config.yaml
model: "self-supervised audio encoder (BEST-RQ)"
dataset: "synthesized solo parts of chorales (CocoChorales)"
train_examples: 39062
n_mels: 80
hidden_act: "gelu"
rnn_width: 96
rnn_layers: 6
eps: 1e-08
max_precond_dim: 512
one_sided: false
Rows from block 3 of a small self-supervised audio encoder (BEST-RQ), named by matrix and row number. Each number is 200 + 30 x the weight over its row's rms, rounded and kept within 0 to 999. All counts start at 0.
Before each channel's rows are labels from the 100 clips, of 14976, where the channel reaches its highest value: "responds to" is what is common among them; "lies over" is the class under the peak. Only what is clearly more common there than usual is listed. The data: synthesized solo parts of chorales (CocoChorales).
# conv: width-5 conv (model.blocks.3.conv.weight, 176x144x5, each kernel summed), inputs 72-143

responds to: note D4; bassoon; note B3
lies over: silence
conv.1,206,197,224,162,126,225,199,195,225,246,205,216,180,187,182,176,227,235,206,186,158,196,229,238,193,204,180,185,251,181,173,179,113,176,195,251,183,223,185,176,211,189,154,202,203,187,197,218,224,208,135,207,213,181,245,193,194,230,172,156,218,209,196,216,202,204,194,210,196,180,154,175

responds to: note C#5; violin; trumpet
lies over: C#5
conv.136,273,211,197,187,182,233,202,164,173,229,233,140,158,201,143,208,150,142,221,150,201,185,197,196,171,132,241,200,220,197,205,229,202,166,189,175,202,227,264,172,166,178,213,231,192,230,146,219,224,150,208,189,229,213,181,190,216,240,251,126,172,203,178,172,196,173,207,227,188,201,223,220

responds to: note F5; note D#5; clarinet
lies over: silence
conv.8,164,140,236,177,181,187,203,193,233,193,218,142,167,209,182,164,215,227,175,192,226,219,255,241,186,217,204,210,151,193,234,199,185,206,245,239,224,186,230,226,169,143,243,137,239,261,169,180,215,195,160,178,166,206,188,201,212,150,170,185,253,224,199,144,248,222,245,204,249,123,217,187

responds to: violin; note D#5; note F5; note C#5
lies over: silence
conv.155,214,197,169,251,212,161,201,187,187,217,185,226,263,225,226,236,161,160,170,145,173,192,159,254,222,166,228,193,190,237,165,224,170,129,200,228,237,152,151,185,195,204,178,174,185,241,231,223,187,138,207,214,215,165,170,174,214,201,232,186,203,252,200,204,242,200,195,196,190,224,230,207

responds to: horn; tuba; note G4
lies over: silence
conv.152,196,182,136,259,186,249,238,167,241,256,218,210,182,198,212,214,222,278,227,211,222,183,209,170,257,182,188,227,162,222,214,177,191,172,180,174,231,200,205,197,192,224,213,148,210,204,188,170,210,201,194,213,203,244,153,155,181,220,194,228,240,172,217,202,229,226,218,220,142,205,160,234

responds to: horn; note A4; note B4; note A#4
lies over: silence
conv.127,222,255,156,247,181,164,184,231,174,182,195,176,230,189,220,216,249,202,198,182,149,166,219,159,191,185,159,170,200,205,179,187,247,267,176,182,231,221,216,174,255,235,186,172,198,217,180,212,165,186,224,208,213,190,161,234,142,164,225,175,192,125,230,213,200,215,211,183,217,167,215,251

responds to: note D4; trumpet
lies over: silence
conv.19,181,168,199,188,251,222,174,158,187,204,203,193,232,169,225,185,200,184,147,248,228,178,231,202,164,203,197,168,182,244,225,220,223,178,226,208,197,243,242,226,182,179,149,163,196,232,239,183,191,222,154,214,130,165,179,207,159,198,167,246,209,203,195,255,200,173,232,171,222,181,188,191

responds to: note C5; oboe
lies over: silence
conv.4,224,232,150,173,214,277,176,161,166,167,215,179,271,269,214,177,214,170,212,254,209,192,259,196,197,191,164,254,191,178,169,192,192,200,235,187,209,210,201,225,194,221,204,192,224,254,199,206,209,222,218,185,251,181,129,215,172,171,164,183,202,240,205,275,202,152,171,198,224,204,237,214

responds to: tuba; note E4
lies over: E4
conv.120,202,200,210,212,221,230,291,222,247,238,213,201,189,161,198,173,240,172,233,161,213,250,161,222,199,186,237,227,142,156,206,210,180,172,168,193,119,243,190,214,216,159,202,231,151,188,154,190,192,219,142,207,164,183,226,193,214,214,179,206,206,246,177,211,229,181,214,196,197,198,234,203

responds to: note A4; horn; violin; note B4
lies over: silence
conv.40,211,243,214,253,176,157,242,209,170,196,152,208,180,131,196,206,168,163,214,207,189,274,168,183,152,224,267,180,195,234,182,187,213,182,188,147,251,227,200,218,232,255,201,195,167,210,198,228,189,211,226,246,204,237,142,252,195,186,180,231,215,192,201,184,241,227,207,221,216,183,208,206

responds to: note D#5; trumpet; note C#5; note F5
lies over: D#5
conv.52,158,194,208,202,208,224,158,223,188,187,201,194,221,232,190,152,156,166,190,174,231,184,238,252,247,223,216,159,222,266,223,170,218,175,172,240,166,207,200,238,207,201,145,179,235,231,166,165,182,220,181,207,226,185,206,260,228,169,160,170,184,245,208,157,221,157,235,191,196,216,149,231

responds to: tuba
lies over: silence
conv.117,193,225,211,207,201,235,208,191,184,195,196,162,252,263,245,213,184,194,184,180,212,182,177,235,212,239,218,192,179,166,210,204,194,237,166,182,187,161,246,147,220,170,155,209,243,219,240,155,194,166,172,213,180,135,175,216,185,219,170,218,203,204,166,181,249,199,215,203,178,217,213,178

responds to: note D#4; viola; note F4
lies over: D#4
conv.0,158,252,198,147,197,185,232,157,205,215,195,170,216,228,228,176,279,188,175,230,186,172,189,169,147,231,144,211,218,194,224,179,216,174,226,186,214,166,174,178,195,155,165,190,224,156,217,231,198,173,151,211,215,204,200,201,184,124,190,212,248,170,225,165,209,217,154,171,200,212,196,174

responds to: tuba; note A3; note D3; note A#3
lies over: D3
conv.14,204,186,150,237,176,192,202,236,175,201,209,194,235,214,172,172,228,246,207,189,179,225,147,220,181,223,161,158,180,196,166,167,220,258,210,227,137,229,170,162,212,208,233,237,213,227,218,220,179,212,231,211,156,183,205,207,178,162,206,226,271,216,167,135,195,228,191,174,240,214,223,205

responds to: note F#5; trumpet; note E5; note G5
lies over: F#5
conv.134,198,154,234,205,243,183,211,180,172,161,223,231,174,172,232,204,214,166,189,187,210,228,218,182,221,141,165,267,172,257,220,169,179,205,199,213,157,164,216,203,262,160,229,173,175,145,169,184,235,199,197,213,199,149,198,208,157,162,238,143,223,164,170,248,180,215,164,214,222,208,243,191

responds to: note G3; bassoon; note A3
lies over: G3
conv.70,155,179,182,205,209,213,158,154,235,240,165,234,159,157,166,181,173,185,202,187,192,182,224,170,218,207,199,169,173,188,226,222,221,230,189,190,247,197,177,236,295,160,222,193,201,174,166,215,184,274,195,198,202,213,212,170,232,151,233,170,216,151,222,195,209,246,180,213,205,226,158,198

responds to: clarinet; trumpet; note E4
lies over: E4
conv.161,194,197,224,175,176,178,229,210,176,190,205,231,205,172,185,228,203,196,222,175,230,222,224,176,166,177,236,248,180,187,239,214,250,220,196,151,210,141,151,201,203,175,182,198,251,156,240,164,206,224,155,225,194,199,187,197,209,197,242,131,208,213,187,192,226,241,204,205,213,242,134,205

responds to: violin; note G5; trumpet; note F#5
lies over: G5
conv.12,191,203,198,144,143,159,194,231,171,166,173,150,242,199,204,196,179,211,229,165,161,193,228,180,200,160,218,184,182,232,155,235,161,209,169,249,165,199,235,192,233,242,180,231,244,222,173,206,204,249,199,222,191,213,224,215,178,203,196,200,227,151,198,170,188,130,167,224,176,213,225,199

responds to: clarinet; note C4; note C#4; note D#4
lies over: C4; C#4
conv.154,146,166,272,215,245,187,239,192,185,237,170,166,197,177,186,246,188,191,193,225,228,195,163,207,131,198,151,202,138,213,214,189,201,172,156,213,166,199,186,188,169,120,216,189,166,225,208,262,179,151,224,248,158,187,172,158,164,197,174,193,189,214,211,220,206,233,185,227,212,175,205,178

responds to: horn; note A#4; note G4
lies over: G4; A#4
conv.25,170,232,209,186,138,157,181,265,240,190,183,192,219,177,230,258,234,224,150,171,226,185,252,214,198,174,213,179,204,202,193,188,241,189,243,217,226,185,237,172,197,159,204,152,206,224,176,237,206,165,228,217,204,205,147,199,184,187,221,173,146,224,219,209,224,201,182,217,194,186,210,192

responds to: trumpet; note G5; note F#5
lies over: silence
conv.72,227,211,192,201,238,171,218,188,193,195,215,208,213,264,225,109,175,192,174,206,166,208,216,192,219,179,198,198,252,185,188,210,244,177,151,191,231,205,224,223,212,218,247,200,248,166,201,197,152,159,171,177,186,218,149,233,142,187,201,194,219,185,148,185,238,170,143,208,160,180,214,232

responds to: horn; note A#4; tuba
lies over: A#4; silence
conv.84,196,215,177,186,222,227,166,165,210,198,285,275,170,204,196,157,222,196,209,231,177,230,186,186,230,236,183,246,161,183,202,219,225,223,202,169,199,195,240,199,192,248,192,219,195,295,231,167,200,177,184,216,169,149,193,179,216,204,193,189,222,199,214,153,239,223,207,156,198,188,222,181

responds to: horn; note G#4; note A#4; note A4
lies over: G#4
conv.89,178,144,171,214,223,155,188,163,119,167,217,231,180,146,247,171,152,231,180,203,237,176,227,199,221,178,199,209,187,252,178,211,198,186,178,228,174,216,168,218,233,174,165,185,166,187,195,199,168,188,231,242,228,201,240,218,182,215,197,226,165,179,176,171,227,230,232,194,177,265,257,155

responds to: note D4; bassoon; note D#4; note F5
lies over: D4
conv.99,194,166,183,198,184,269,195,186,189,206,201,185,180,200,231,202,182,175,186,229,181,188,234,206,202,258,212,204,237,197,229,179,174,187,185,198,134,219,205,220,176,221,162,150,208,258,182,178,183,204,242,188,238,202,223,203,211,223,219,164,225,149,169,113,231,234,152,158,227,186,288,232

responds to: note G5; violin; clarinet; note F5
lies over: G5
conv.67,241,210,202,212,189,176,264,254,202,183,175,191,192,193,190,185,173,199,224,197,206,159,154,264,160,261,171,212,178,161,269,234,213,211,226,199,248,171,210,201,242,231,211,196,202,241,188,161,233,197,249,214,222,221,239,175,210,214,195,171,210,200,151,209,175,183,247,152,131,217,230,164

responds to: tuba; note A#3; note G3; horn
lies over: silence
conv.135,211,213,153,226,222,150,217,171,194,197,221,195,240,206,175,174,196,220,251,223,222,190,144,248,169,208,187,201,160,161,152,174,270,273,219,171,185,237,187,146,241,198,138,237,202,181,264,219,180,185,193,239,153,225,180,173,221,160,215,213,196,230,185,219,236,205,248,226,290,187,242,189

responds to: cello; note C4; note A#3; note C#4
lies over: silence
conv.158,225,203,207,286,201,177,188,209,200,231,192,202,242,283,236,161,252,207,214,192,198,157,218,225,201,242,235,217,207,205,228,222,185,198,191,228,251,189,222,175,166,193,173,235,229,196,182,183,215,163,189,202,252,160,211,189,162,214,181,216,219,251,188,203,217,195,209,187,221,189,297,186

responds to: note A#4; horn; note C5
lies over: A#4
conv.58,164,271,183,194,183,154,244,210,183,132,203,200,204,264,157,199,208,176,226,246,149,209,195,179,169,188,185,165,248,242,201,199,213,192,207,209,184,214,192,188,181,205,206,251,203,183,222,205,189,190,227,229,240,219,240,183,222,213,204,198,233,205,188,204,290,251,191,210,220,198,159,156

responds to: note C#5; viola; note F#4
lies over: C#5; F#4
conv.90,168,199,233,170,214,211,225,196,266,213,190,141,204,199,163,201,204,122,218,156,133,194,224,186,153,140,182,251,165,193,186,215,204,213,168,231,188,203,237,196,212,229,181,196,152,185,166,206,172,172,198,204,195,193,216,151,204,146,191,211,256,191,186,256,228,191,173,154,245,218,219,209

responds to: tuba; horn
lies over: silence
conv.125,167,203,235,233,197,181,227,196,204,170,176,201,272,163,154,143,162,197,160,201,190,299,183,211,208,200,161,182,188,160,189,199,261,179,176,224,207,207,212,209,166,140,185,216,209,189,174,206,259,228,204,241,228,206,181,203,201,181,259,179,182,164,179,226,218,237,200,209,205,199,240,227

responds to: violin; note F5; note F#5; note D#5
lies over: silence
conv.175,195,224,238,256,206,168,229,177,215,217,213,181,272,224,195,197,170,209,169,194,255,203,209,189,243,187,170,207,152,216,188,183,196,181,241,192,213,213,225,241,179,198,166,227,186,241,224,191,196,176,175,170,194,226,164,161,193,195,174,156,215,174,223,210,224,208,192,201,199,215,307,159

responds to: note F5; violin; trumpet; note F#5
lies over: F5
conv.115,175,186,209,222,201,196,183,174,212,207,216,242,160,221,217,176,172,234,171,219,191,227,192,201,277,222,181,211,204,186,168,169,191,210,184,208,147,237,153,169,222,154,189,211,204,164,209,219,164,212,221,264,222,178,181,233,199,181,187,239,223,168,207,236,158,147,205,155,226,179,184,184

responds to: note D#5; cello
lies over: silence
conv.78,231,178,107,186,220,151,244,158,243,192,191,180,232,185,215,236,211,189,183,192,196,140,229,232,232,174,210,223,189,234,221,236,177,222,217,113,164,192,171,188,173,178,190,168,198,192,178,236,182,182,158,224,193,206,187,241,240,199,208,180,215,138,229,188,261,191,221,225,210,185,181,145

responds to: horn; note C4; tuba
lies over: C4
conv.28,207,225,161,162,215,195,209,223,165,192,197,174,251,195,189,196,196,190,228,215,204,230,205,170,176,202,224,227,203,232,122,188,188,169,200,180,205,211,147,217,206,174,149,205,185,190,195,237,164,198,196,237,150,177,216,243,215,216,117,207,246,179,176,249,213,164,154,155,184,197,209,216

responds to: oboe; note C5; note G#4
lies over: C5
conv.18,171,180,235,177,179,197,195,177,212,220,213,237,169,197,255,179,216,177,176,225,250,170,180,213,171,203,140,171,205,158,210,157,223,242,196,239,219,183,220,211,197,205,240,137,177,196,212,229,258,150,259,205,209,205,205,204,230,204,211,170,172,187,172,205,268,227,200,177,197,192,271,230

responds to: note G5; tuba; note F5
lies over: silence; G5
conv.6,238,209,183,221,188,164,210,202,221,180,202,215,206,207,202,185,171,174,178,200,183,181,189,198,208,226,202,185,206,143,188,184,174,195,192,202,194,209,219,265,202,230,176,193,249,211,211,131,190,298,220,140,244,202,164,182,158,247,235,204,239,214,179,227,201,220,191,186,187,211,159,212

responds to: trumpet; note G5; note F#5; note F5
lies over: F#5; G5
conv.77,313,214,229,221,187,149,180,211,121,252,181,216,148,246,166,245,178,212,199,230,193,204,199,211,233,204,207,194,217,170,193,240,147,202,164,212,253,210,195,179,202,199,218,280,226,224,156,197,208,250,191,216,211,206,196,223,278,200,198,184,168,232,170,159,197,134,215,187,213,191,231,192

responds to: tuba; note C4; horn; note B3
lies over: C4
conv.128,196,147,208,174,191,194,151,188,218,235,189,176,234,201,223,193,199,195,187,175,191,196,164,194,208,227,203,112,209,231,178,196,208,171,188,182,190,174,146,238,264,162,212,141,187,232,174,220,161,206,190,163,243,187,145,171,213,195,210,199,219,210,184,207,143,245,158,217,169,226,237,205

responds to: clarinet; note D#4; instrument: violin; note D4
lies over: D#4
conv.79,246,208,177,172,188,132,233,213,198,211,209,204,239,187,167,205,216,130,193,170,162,251,255,215,214,150,220,203,191,233,189,196,208,165,131,197,196,187,184,176,189,179,232,178,222,159,157,239,187,191,185,192,188,194,175,207,157,207,193,219,194,146,242,168,161,248,183,189,135,200,182,266

responds to: note D#4; note F4; trombone; instrument: clarinet
lies over: D#4
conv.93,237,212,187,215,199,176,206,185,215,220,199,171,207,171,250,242,160,158,214,207,239,208,236,229,242,193,224,185,218,189,202,209,185,215,197,230,156,211,234,219,175,230,154,170,193,258,191,191,174,163,190,225,192,144,175,250,189,221,146,225,184,195,195,265,185,188,173,188,156,158,195,242

responds to: violin; note D#5; note F5; note F#5
lies over: silence
conv.26,189,231,253,237,202,169,156,169,289,212,236,205,255,258,193,256,196,237,155,173,230,190,204,225,204,229,201,243,179,194,240,189,185,229,163,214,214,222,233,195,217,219,249,197,239,209,205,189,204,223,168,219,168,204,229,219,210,250,157,219,207,222,183,162,164,183,194,174,205,220,173,185

responds to: violin; note D#5; note D5; note G5
lies over: silence
conv.74,183,169,182,201,189,179,202,164,159,168,171,232,209,236,173,185,146,164,184,210,186,200,202,187,240,225,178,195,182,218,163,178,185,213,200,245,255,161,186,218,197,239,203,225,238,236,237,182,189,171,193,218,189,191,222,203,196,191,177,203,205,206,183,213,234,203,154,186,200,149,261,148

responds to: bassoon; note C4; note A#3; note D4
lies over: C4
conv.54,216,245,240,194,209,272,192,194,195,193,185,194,172,201,201,203,194,228,165,174,205,167,191,206,190,226,154,206,217,183,211,170,183,188,243,202,228,227,204,217,207,213,215,242,136,197,237,208,176,227,194,196,195,212,132,124,227,205,214,168,240,166,172,157,173,218,143,205,242,224,185,178

responds to: bassoon; note B3; note A#3; horn
lies over: silence
conv.32,168,176,168,173,213,212,148,237,176,156,226,218,147,212,197,258,230,191,194,217,200,149,260,127,141,206,198,199,184,181,179,268,173,201,239,181,193,187,152,213,208,248,188,216,171,217,185,220,156,207,220,170,182,272,165,216,202,163,211,233,235,208,205,174,197,128,162,215,202,201,220,161

responds to: note D#4; clarinet; note F4; note C5
lies over: F4; C5
conv.94,182,182,198,201,160,167,221,169,200,192,229,195,207,202,234,235,188,156,185,252,186,266,210,164,144,204,160,249,130,230,206,216,233,201,210,210,211,163,213,135,205,257,195,162,205,188,229,197,193,190,154,208,206,232,224,218,177,184,197,201,186,145,190,134,209,246,202,158,177,175,189,214

responds to: note E4; viola; note F#4
lies over: E4
conv.36,192,206,175,177,160,224,182,187,216,174,221,213,185,199,206,184,194,193,177,192,246,240,185,194,201,223,212,201,214,149,189,206,208,163,182,202,192,228,212,199,114,206,181,236,144,177,184,171,160,177,142,167,215,248,184,198,210,134,198,203,196,213,203,199,184,225,175,190,147,196,216,234

responds to: note C#5; horn; note G4; note B4
lies over: silence; C#5
conv.51,184,206,174,167,182,195,196,173,214,208,224,183,167,285,171,166,201,156,199,186,160,224,246,159,184,219,239,234,255,154,180,165,155,199,185,193,163,226,161,193,190,257,274,233,285,158,213,192,189,212,195,194,176,197,185,196,180,209,194,261,226,197,198,166,228,165,190,233,213,167,157,229

responds to: note D5; violin; tuba; note C5
lies over: D5; silence
conv.106,174,210,183,175,212,183,187,221,177,196,184,216,131,176,161,190,210,172,229,167,154,224,256,190,203,227,191,277,206,213,218,180,207,200,263,168,180,232,152,233,225,197,212,231,186,150,216,199,189,189,209,246,229,243,218,211,227,169,189,161,211,257,271,214,249,180,184,251,134,192,138,178

responds to: violin; note G#5; note G5
lies over: silence
conv.20,183,229,192,195,239,212,200,218,202,264,174,193,244,280,177,172,185,238,249,198,173,248,224,205,233,220,168,261,193,286,170,156,214,204,193,245,240,202,197,225,178,167,181,229,228,211,204,199,211,214,171,193,186,219,153,186,177,215,144,223,177,257,176,242,216,215,173,213,245,227,181,219

responds to: double bass; note G#5
lies over: silence
conv.121,226,213,213,234,200,179,226,232,189,206,151,169,195,192,222,161,166,219,232,126,144,219,256,201,215,157,171,186,214,255,177,199,176,233,189,222,122,230,241,198,189,175,211,232,227,214,212,197,138,209,216,177,181,137,163,169,138,144,211,207,221,160,199,193,237,141,202,152,216,214,275,224

responds to: cello; note D4; note G#3; note B3
lies over: silence
conv.114,205,173,201,229,233,167,191,189,218,208,208,190,212,168,147,278,195,201,171,220,222,209,219,158,203,196,194,222,303,150,230,202,170,191,198,174,188,181,161,229,219,149,234,206,255,214,151,172,179,249,236,188,190,160,175,241,207,183,259,227,197,171,196,285,178,202,188,231,260,206,171,211

responds to: violin; note G5; note G#5
lies over: silence
conv.60,173,184,286,234,178,180,169,167,141,195,143,154,232,204,211,211,206,240,208,171,225,278,158,211,205,201,191,162,208,215,238,173,247,199,229,218,212,202,214,162,210,213,215,203,223,169,224,189,207,169,131,223,224,174,203,187,218,129,214,222,198,210,228,218,136,184,138,163,214,210,253,199

responds to: bassoon; note A3; note A#3
lies over: silence
conv.156,241,191,214,279,197,168,170,167,202,195,172,215,278,201,178,161,206,221,193,199,191,183,201,228,162,241,208,202,205,203,248,215,244,219,178,183,256,196,230,134,166,220,169,193,224,171,190,222,176,219,169,179,218,177,205,190,186,222,180,134,237,194,213,191,211,251,174,223,203,165,229,196

responds to: tuba
lies over: silence
conv.76,193,215,244,209,178,183,161,269,230,206,205,200,256,182,208,195,190,170,221,246,203,158,204,200,205,186,219,242,224,201,206,210,204,217,199,164,174,188,228,163,187,173,192,221,187,196,214,212,163,188,180,234,183,198,232,159,190,209,153,142,181,165,205,194,166,217,178,211,205,176,194,199

responds to: clarinet; note C4; note D4; note D#4
lies over: C4
conv.2,226,200,186,210,247,187,256,221,181,223,149,226,217,207,225,236,203,213,123,214,214,191,179,185,172,147,158,222,203,248,211,205,223,193,214,212,253,186,197,222,153,207,217,250,157,148,197,174,245,196,188,192,198,189,157,141,235,205,183,194,187,231,197,164,130,111,217,190,178,188,169,212

responds to: horn; note A#4; tuba
lies over: A#4
conv.167,185,218,181,228,219,197,143,196,191,225,207,201,254,233,190,207,231,148,178,201,187,233,188,200,195,281,184,170,179,211,227,220,183,197,227,175,204,144,200,180,250,243,185,230,256,238,195,221,237,233,238,202,203,179,265,242,212,205,244,186,229,192,163,197,235,257,198,179,185,194,212,217

responds to: clarinet; note C4; note D4; note D#4
lies over: C4
conv.30,213,154,215,192,187,209,147,259,211,197,236,209,233,101,208,239,210,241,218,174,191,178,176,241,170,198,165,173,189,184,238,229,226,240,173,216,262,202,229,262,178,217,203,152,172,178,168,230,216,169,223,152,209,164,157,190,259,186,233,232,231,189,227,235,236,203,180,213,195,233,204,215