{
  "dataset": "synthesized solo parts of chorales (CocoChorales)",
  "input": "log_mel",
  "depths": [1, 1, 1, 1],
  "widths": [96, 112, 144, 176],
  "rnn_width": 96,
  "beta2": 0.95,
  "shampoo_beta": 0.95,
  "final_lr_fraction": 0.01,
  "adamw_weight_decay_other_params": 0.01
}
Rows from block 3 of a small self-supervised audio encoder (BEST-RQ), named by matrix and row number. Each number is 128 + 24 x the weight over its row's rms, rounded and kept within 0 to 255. All counts start at 0. Numbers have three digits each.
Before each channel's rows are labels from the 100 clips, of 14976, where the channel reaches its highest value: "strongest on" is what is common among them. Only what is clearly more common there than usual is listed. The data: synthesized solo parts of chorales (CocoChorales).
# conv: width-5 conv (model.blocks.3.conv.weight, 176x144x5, each kernel summed), inputs 0-71

strongest on: horn; note A#4; clarinet
conv.110:132087143119101160174154106169127133120127125113114153158160162162140147153162144113124109103073131164110150116154100112123149121148108142112131124164130130103120111090136148161121121121141166116128107126164101159109

strongest on: violin; note D#5
conv.149:095130158105127105120091110086120101164132164125169078121164127146148131083130148149117117130172125070155084172125120154119078165102141097144097124116152145127166117125138111155138120117120088103118129139143147123127

strongest on: violin; note C#5; note B4
conv.45:135119126128120126163109124119158133139139152158126121107155129142136115093113172104162168125164126127135128129160146140148128139133096097138122119145106162119097095129099134111166107078102133153132111152107135135103

strongest on: horn; note A4
conv.174:111139126105097123167089081119126153113135129145139122177142127130148121109098102102200106147115134154112119127127111104139099165109101148137124135140177143173082119131120146113155086101114146115124140105102143147099

strongest on: note B4; oboe
conv.91:176140147142106118168140090095113072128127106147120132111132135158108138149144105128128123190093111124176133115142108181158140084141106115099125141145131084156178118141140143129121153140121137116140108144138129094157

strongest on: tuba; note G3; note A3
conv.86:127117131123113181147112126102124106163116109149115134150122111101106120124162132180152122109116124172169165122117056122122167165111139114132156160118174077149098148102115163105107118186170147119111113120095110136183

strongest on: trumpet; note G5; note F#5; note F5
conv.77:133165106136136104133123121112146125153119135135124122138135142115132112134079101156095153093120131117138154114150148131143179172115114142122114112094129091111103121206107113146113123134125143117124118145139117114155

strongest on: horn
conv.148:130122108193132121183136153163154162122177152155128129126138116097123131122139101138151122097084091154118118120161145086138101167139102104116150158142153118144136131099127085126078103092142152101151104119112162128149

strongest on: clarinet; note G#4; note G4
conv.145:093111155158098112132114108118143127150129132101113139140112139135107129159166127135144132121100117114130188160119141151151189148127134182135148159125039097122153149132106140156123121114140102163140132102140151151150

strongest on: horn; tuba
conv.172:130079103132087125143113155125132133117106124126118106129110145150128145110110114122171130128095125121101103121092128097126134143163136109123125107159139116150112121151069136108076145115119142070122125121140140081154

strongest on: note F5; trumpet; bassoon
conv.124:125179151120107149118116072148179101139141091095124184138146151128109153088136165144133173157109127138142158169148118131128109119133133132110147107128122136123129120113137107162118126133136099121117161092119144143155

strongest on: violin; note G#5; note G5; note F5
conv.108:121171107093116114130130098123089142102126146085119158070114110163111077157143145134185142164126112144092136133143139101115125130123145116112131129134152097147073106133093142118127132138127124088099091152144113122104

strongest on: note F5; violin; trumpet; note F#5
conv.115:072148124116094131101117090088130125123109116120138160117165151071133159151108128101158160099102144154085119057161136149109132115145120102124139083163092124146148160148154119109081122121138143105130112182131108114132

strongest on: double bass; note G#5
conv.121:131146134120119114104115118130117109135114085098141133148126101087096169080129128137155134110135142094130134094115108102114122135138087114084107125116152140156134097141107118089111109137150108106117140113132158125101

strongest on: violin; note D#5; note D5; note G5
conv.74:141114121106102127151194061110121117094128138080172164137135110088114136120119107170118155156082150100132096166106118132106100115116093104093151102148135118136124146148120073121170152136081135103154115161119109090112

strongest on: trumpet; note F5; note G5
conv.109:117118155090134169142127134115135165147153163131075160136142106148161167145127124093128143145170095133110140167137142121148148153143085137110124134148101120104126161160133123146134093140103136145126161124161148166116

strongest on: cello; note E4
conv.21:097119095091134105136126132148128109103086108085168134137139119132172158121136121147096096146135125155160153116100140142130113218143137115140108113115157150144122112148122113121133118131161084162097097136171108077196

strongest on: clarinet
conv.162:114113122128123124067135123119122119153105127108090102114102131125100120097128121091119135081121081143114131067188136152109154132158112134151077100151127151143106121138091136130092107118131131120086125141099134156152

strongest on: horn; tuba; note C#5
conv.63:155112136112142149116087165122121153158114127093142108141119147166224114152098085131145127160110152121139113141089146161109123158117122111124143148158159180140177098137153117115120130163102122143098110130108095088179

strongest on: clarinet; note E4; note F#4
conv.92:137134144145141085128086133104111104145180120152163133117101117093147093133098134135137142155121136113139162127068137095130120121138118110087125100165112116098167142101095127166116102117092125090091146174144162134175

strongest on: oboe; note C5; note G#4
conv.18:132113126122139089116136093092103111092145108110128130184113121134164128117105133139154123150136158128101180150138120110172150136091183124151098118136148117101115127112134088128117135108086087187160133117129088116149

strongest on: note D4; bassoon; note B3
conv.1:142104147139176145092170114113120151150167138098116154135150130137126114143108069140153137144165125165178086132155096128094108094167171104148098134137135111112150152162155178118128163099081111124115116154106141097151

strongest on: tuba; note A3; note A#3; note B3
conv.144:152121137155123116132156133137175136166133133123155144105182148145113102135115146108150149127102150105155142185099151128103137157144145148101147087131119146138101105080132102104128157149137145076134130138152166184155

strongest on: horn; note C#5; note C5
conv.47:121128127145134145158131151117145153152174149113114103112108113105089078143113147093125094127154133137126119153133146108142131129106183132173141165122120156133088115151142137127124137126123060154101124157100103129117

strongest on: note F5; trumpet; note G5; note D#5
conv.37:173104131168172140134113101114165094160093105090140149148158127147098107137134105153101095105111088142108142085107126160133124109155113126140138139093146151160155136082132124155162116119100075108142132147100114114149

strongest on: note G4; note F4
conv.85:113144161086146130147103117134144125110087113114117106149147094136129124117116112131147081103096135160098132152162106145124146152127144152138135107148119125127107092098161146115087144145088150126139111155090111171106

strongest on: note C#5; viola; note F#4
conv.90:091141138108142145142168104158100111151149157148117123133130110138162115128149132171154122171110072116119130100151150173173130145131100158092127125109102135145124123123176109122123121107134159158167109110147092156114

strongest on: violin; note A4; note A#4; note B4
conv.170:135135102128125142148109102162162157125135168149099148098128103132153117115108147130095133136148136120152151152148133157090112120168134133145108117146139141108104126170116082104170126064128115085127145133147124120118

strongest on: note A#4; horn; note C5
conv.58:157153156155143098140165139074131127150140137172108125172100123130184148132105156152108119174110145093132122152158072111148083147107164127136143139131105101115124151120104145105146130097140160135151109168129147127111

strongest on: note F5; note D#5
conv.55:114117118140105120073113108154154158132111137140140154134160095136104135101124201089170141111107117129127090130117135067158129139109157128119183117111125092114141153101152133139116109164168140105185138128147140103098

strongest on: clarinet; note D4; note F4; note E4
conv.105:113091123129123124085135162117176120157119142087110153115101144125123126138107095122104142113065144126161112146120095103122152157131105149090136138114118126157108161127094175123100180105159149169126097109115080150107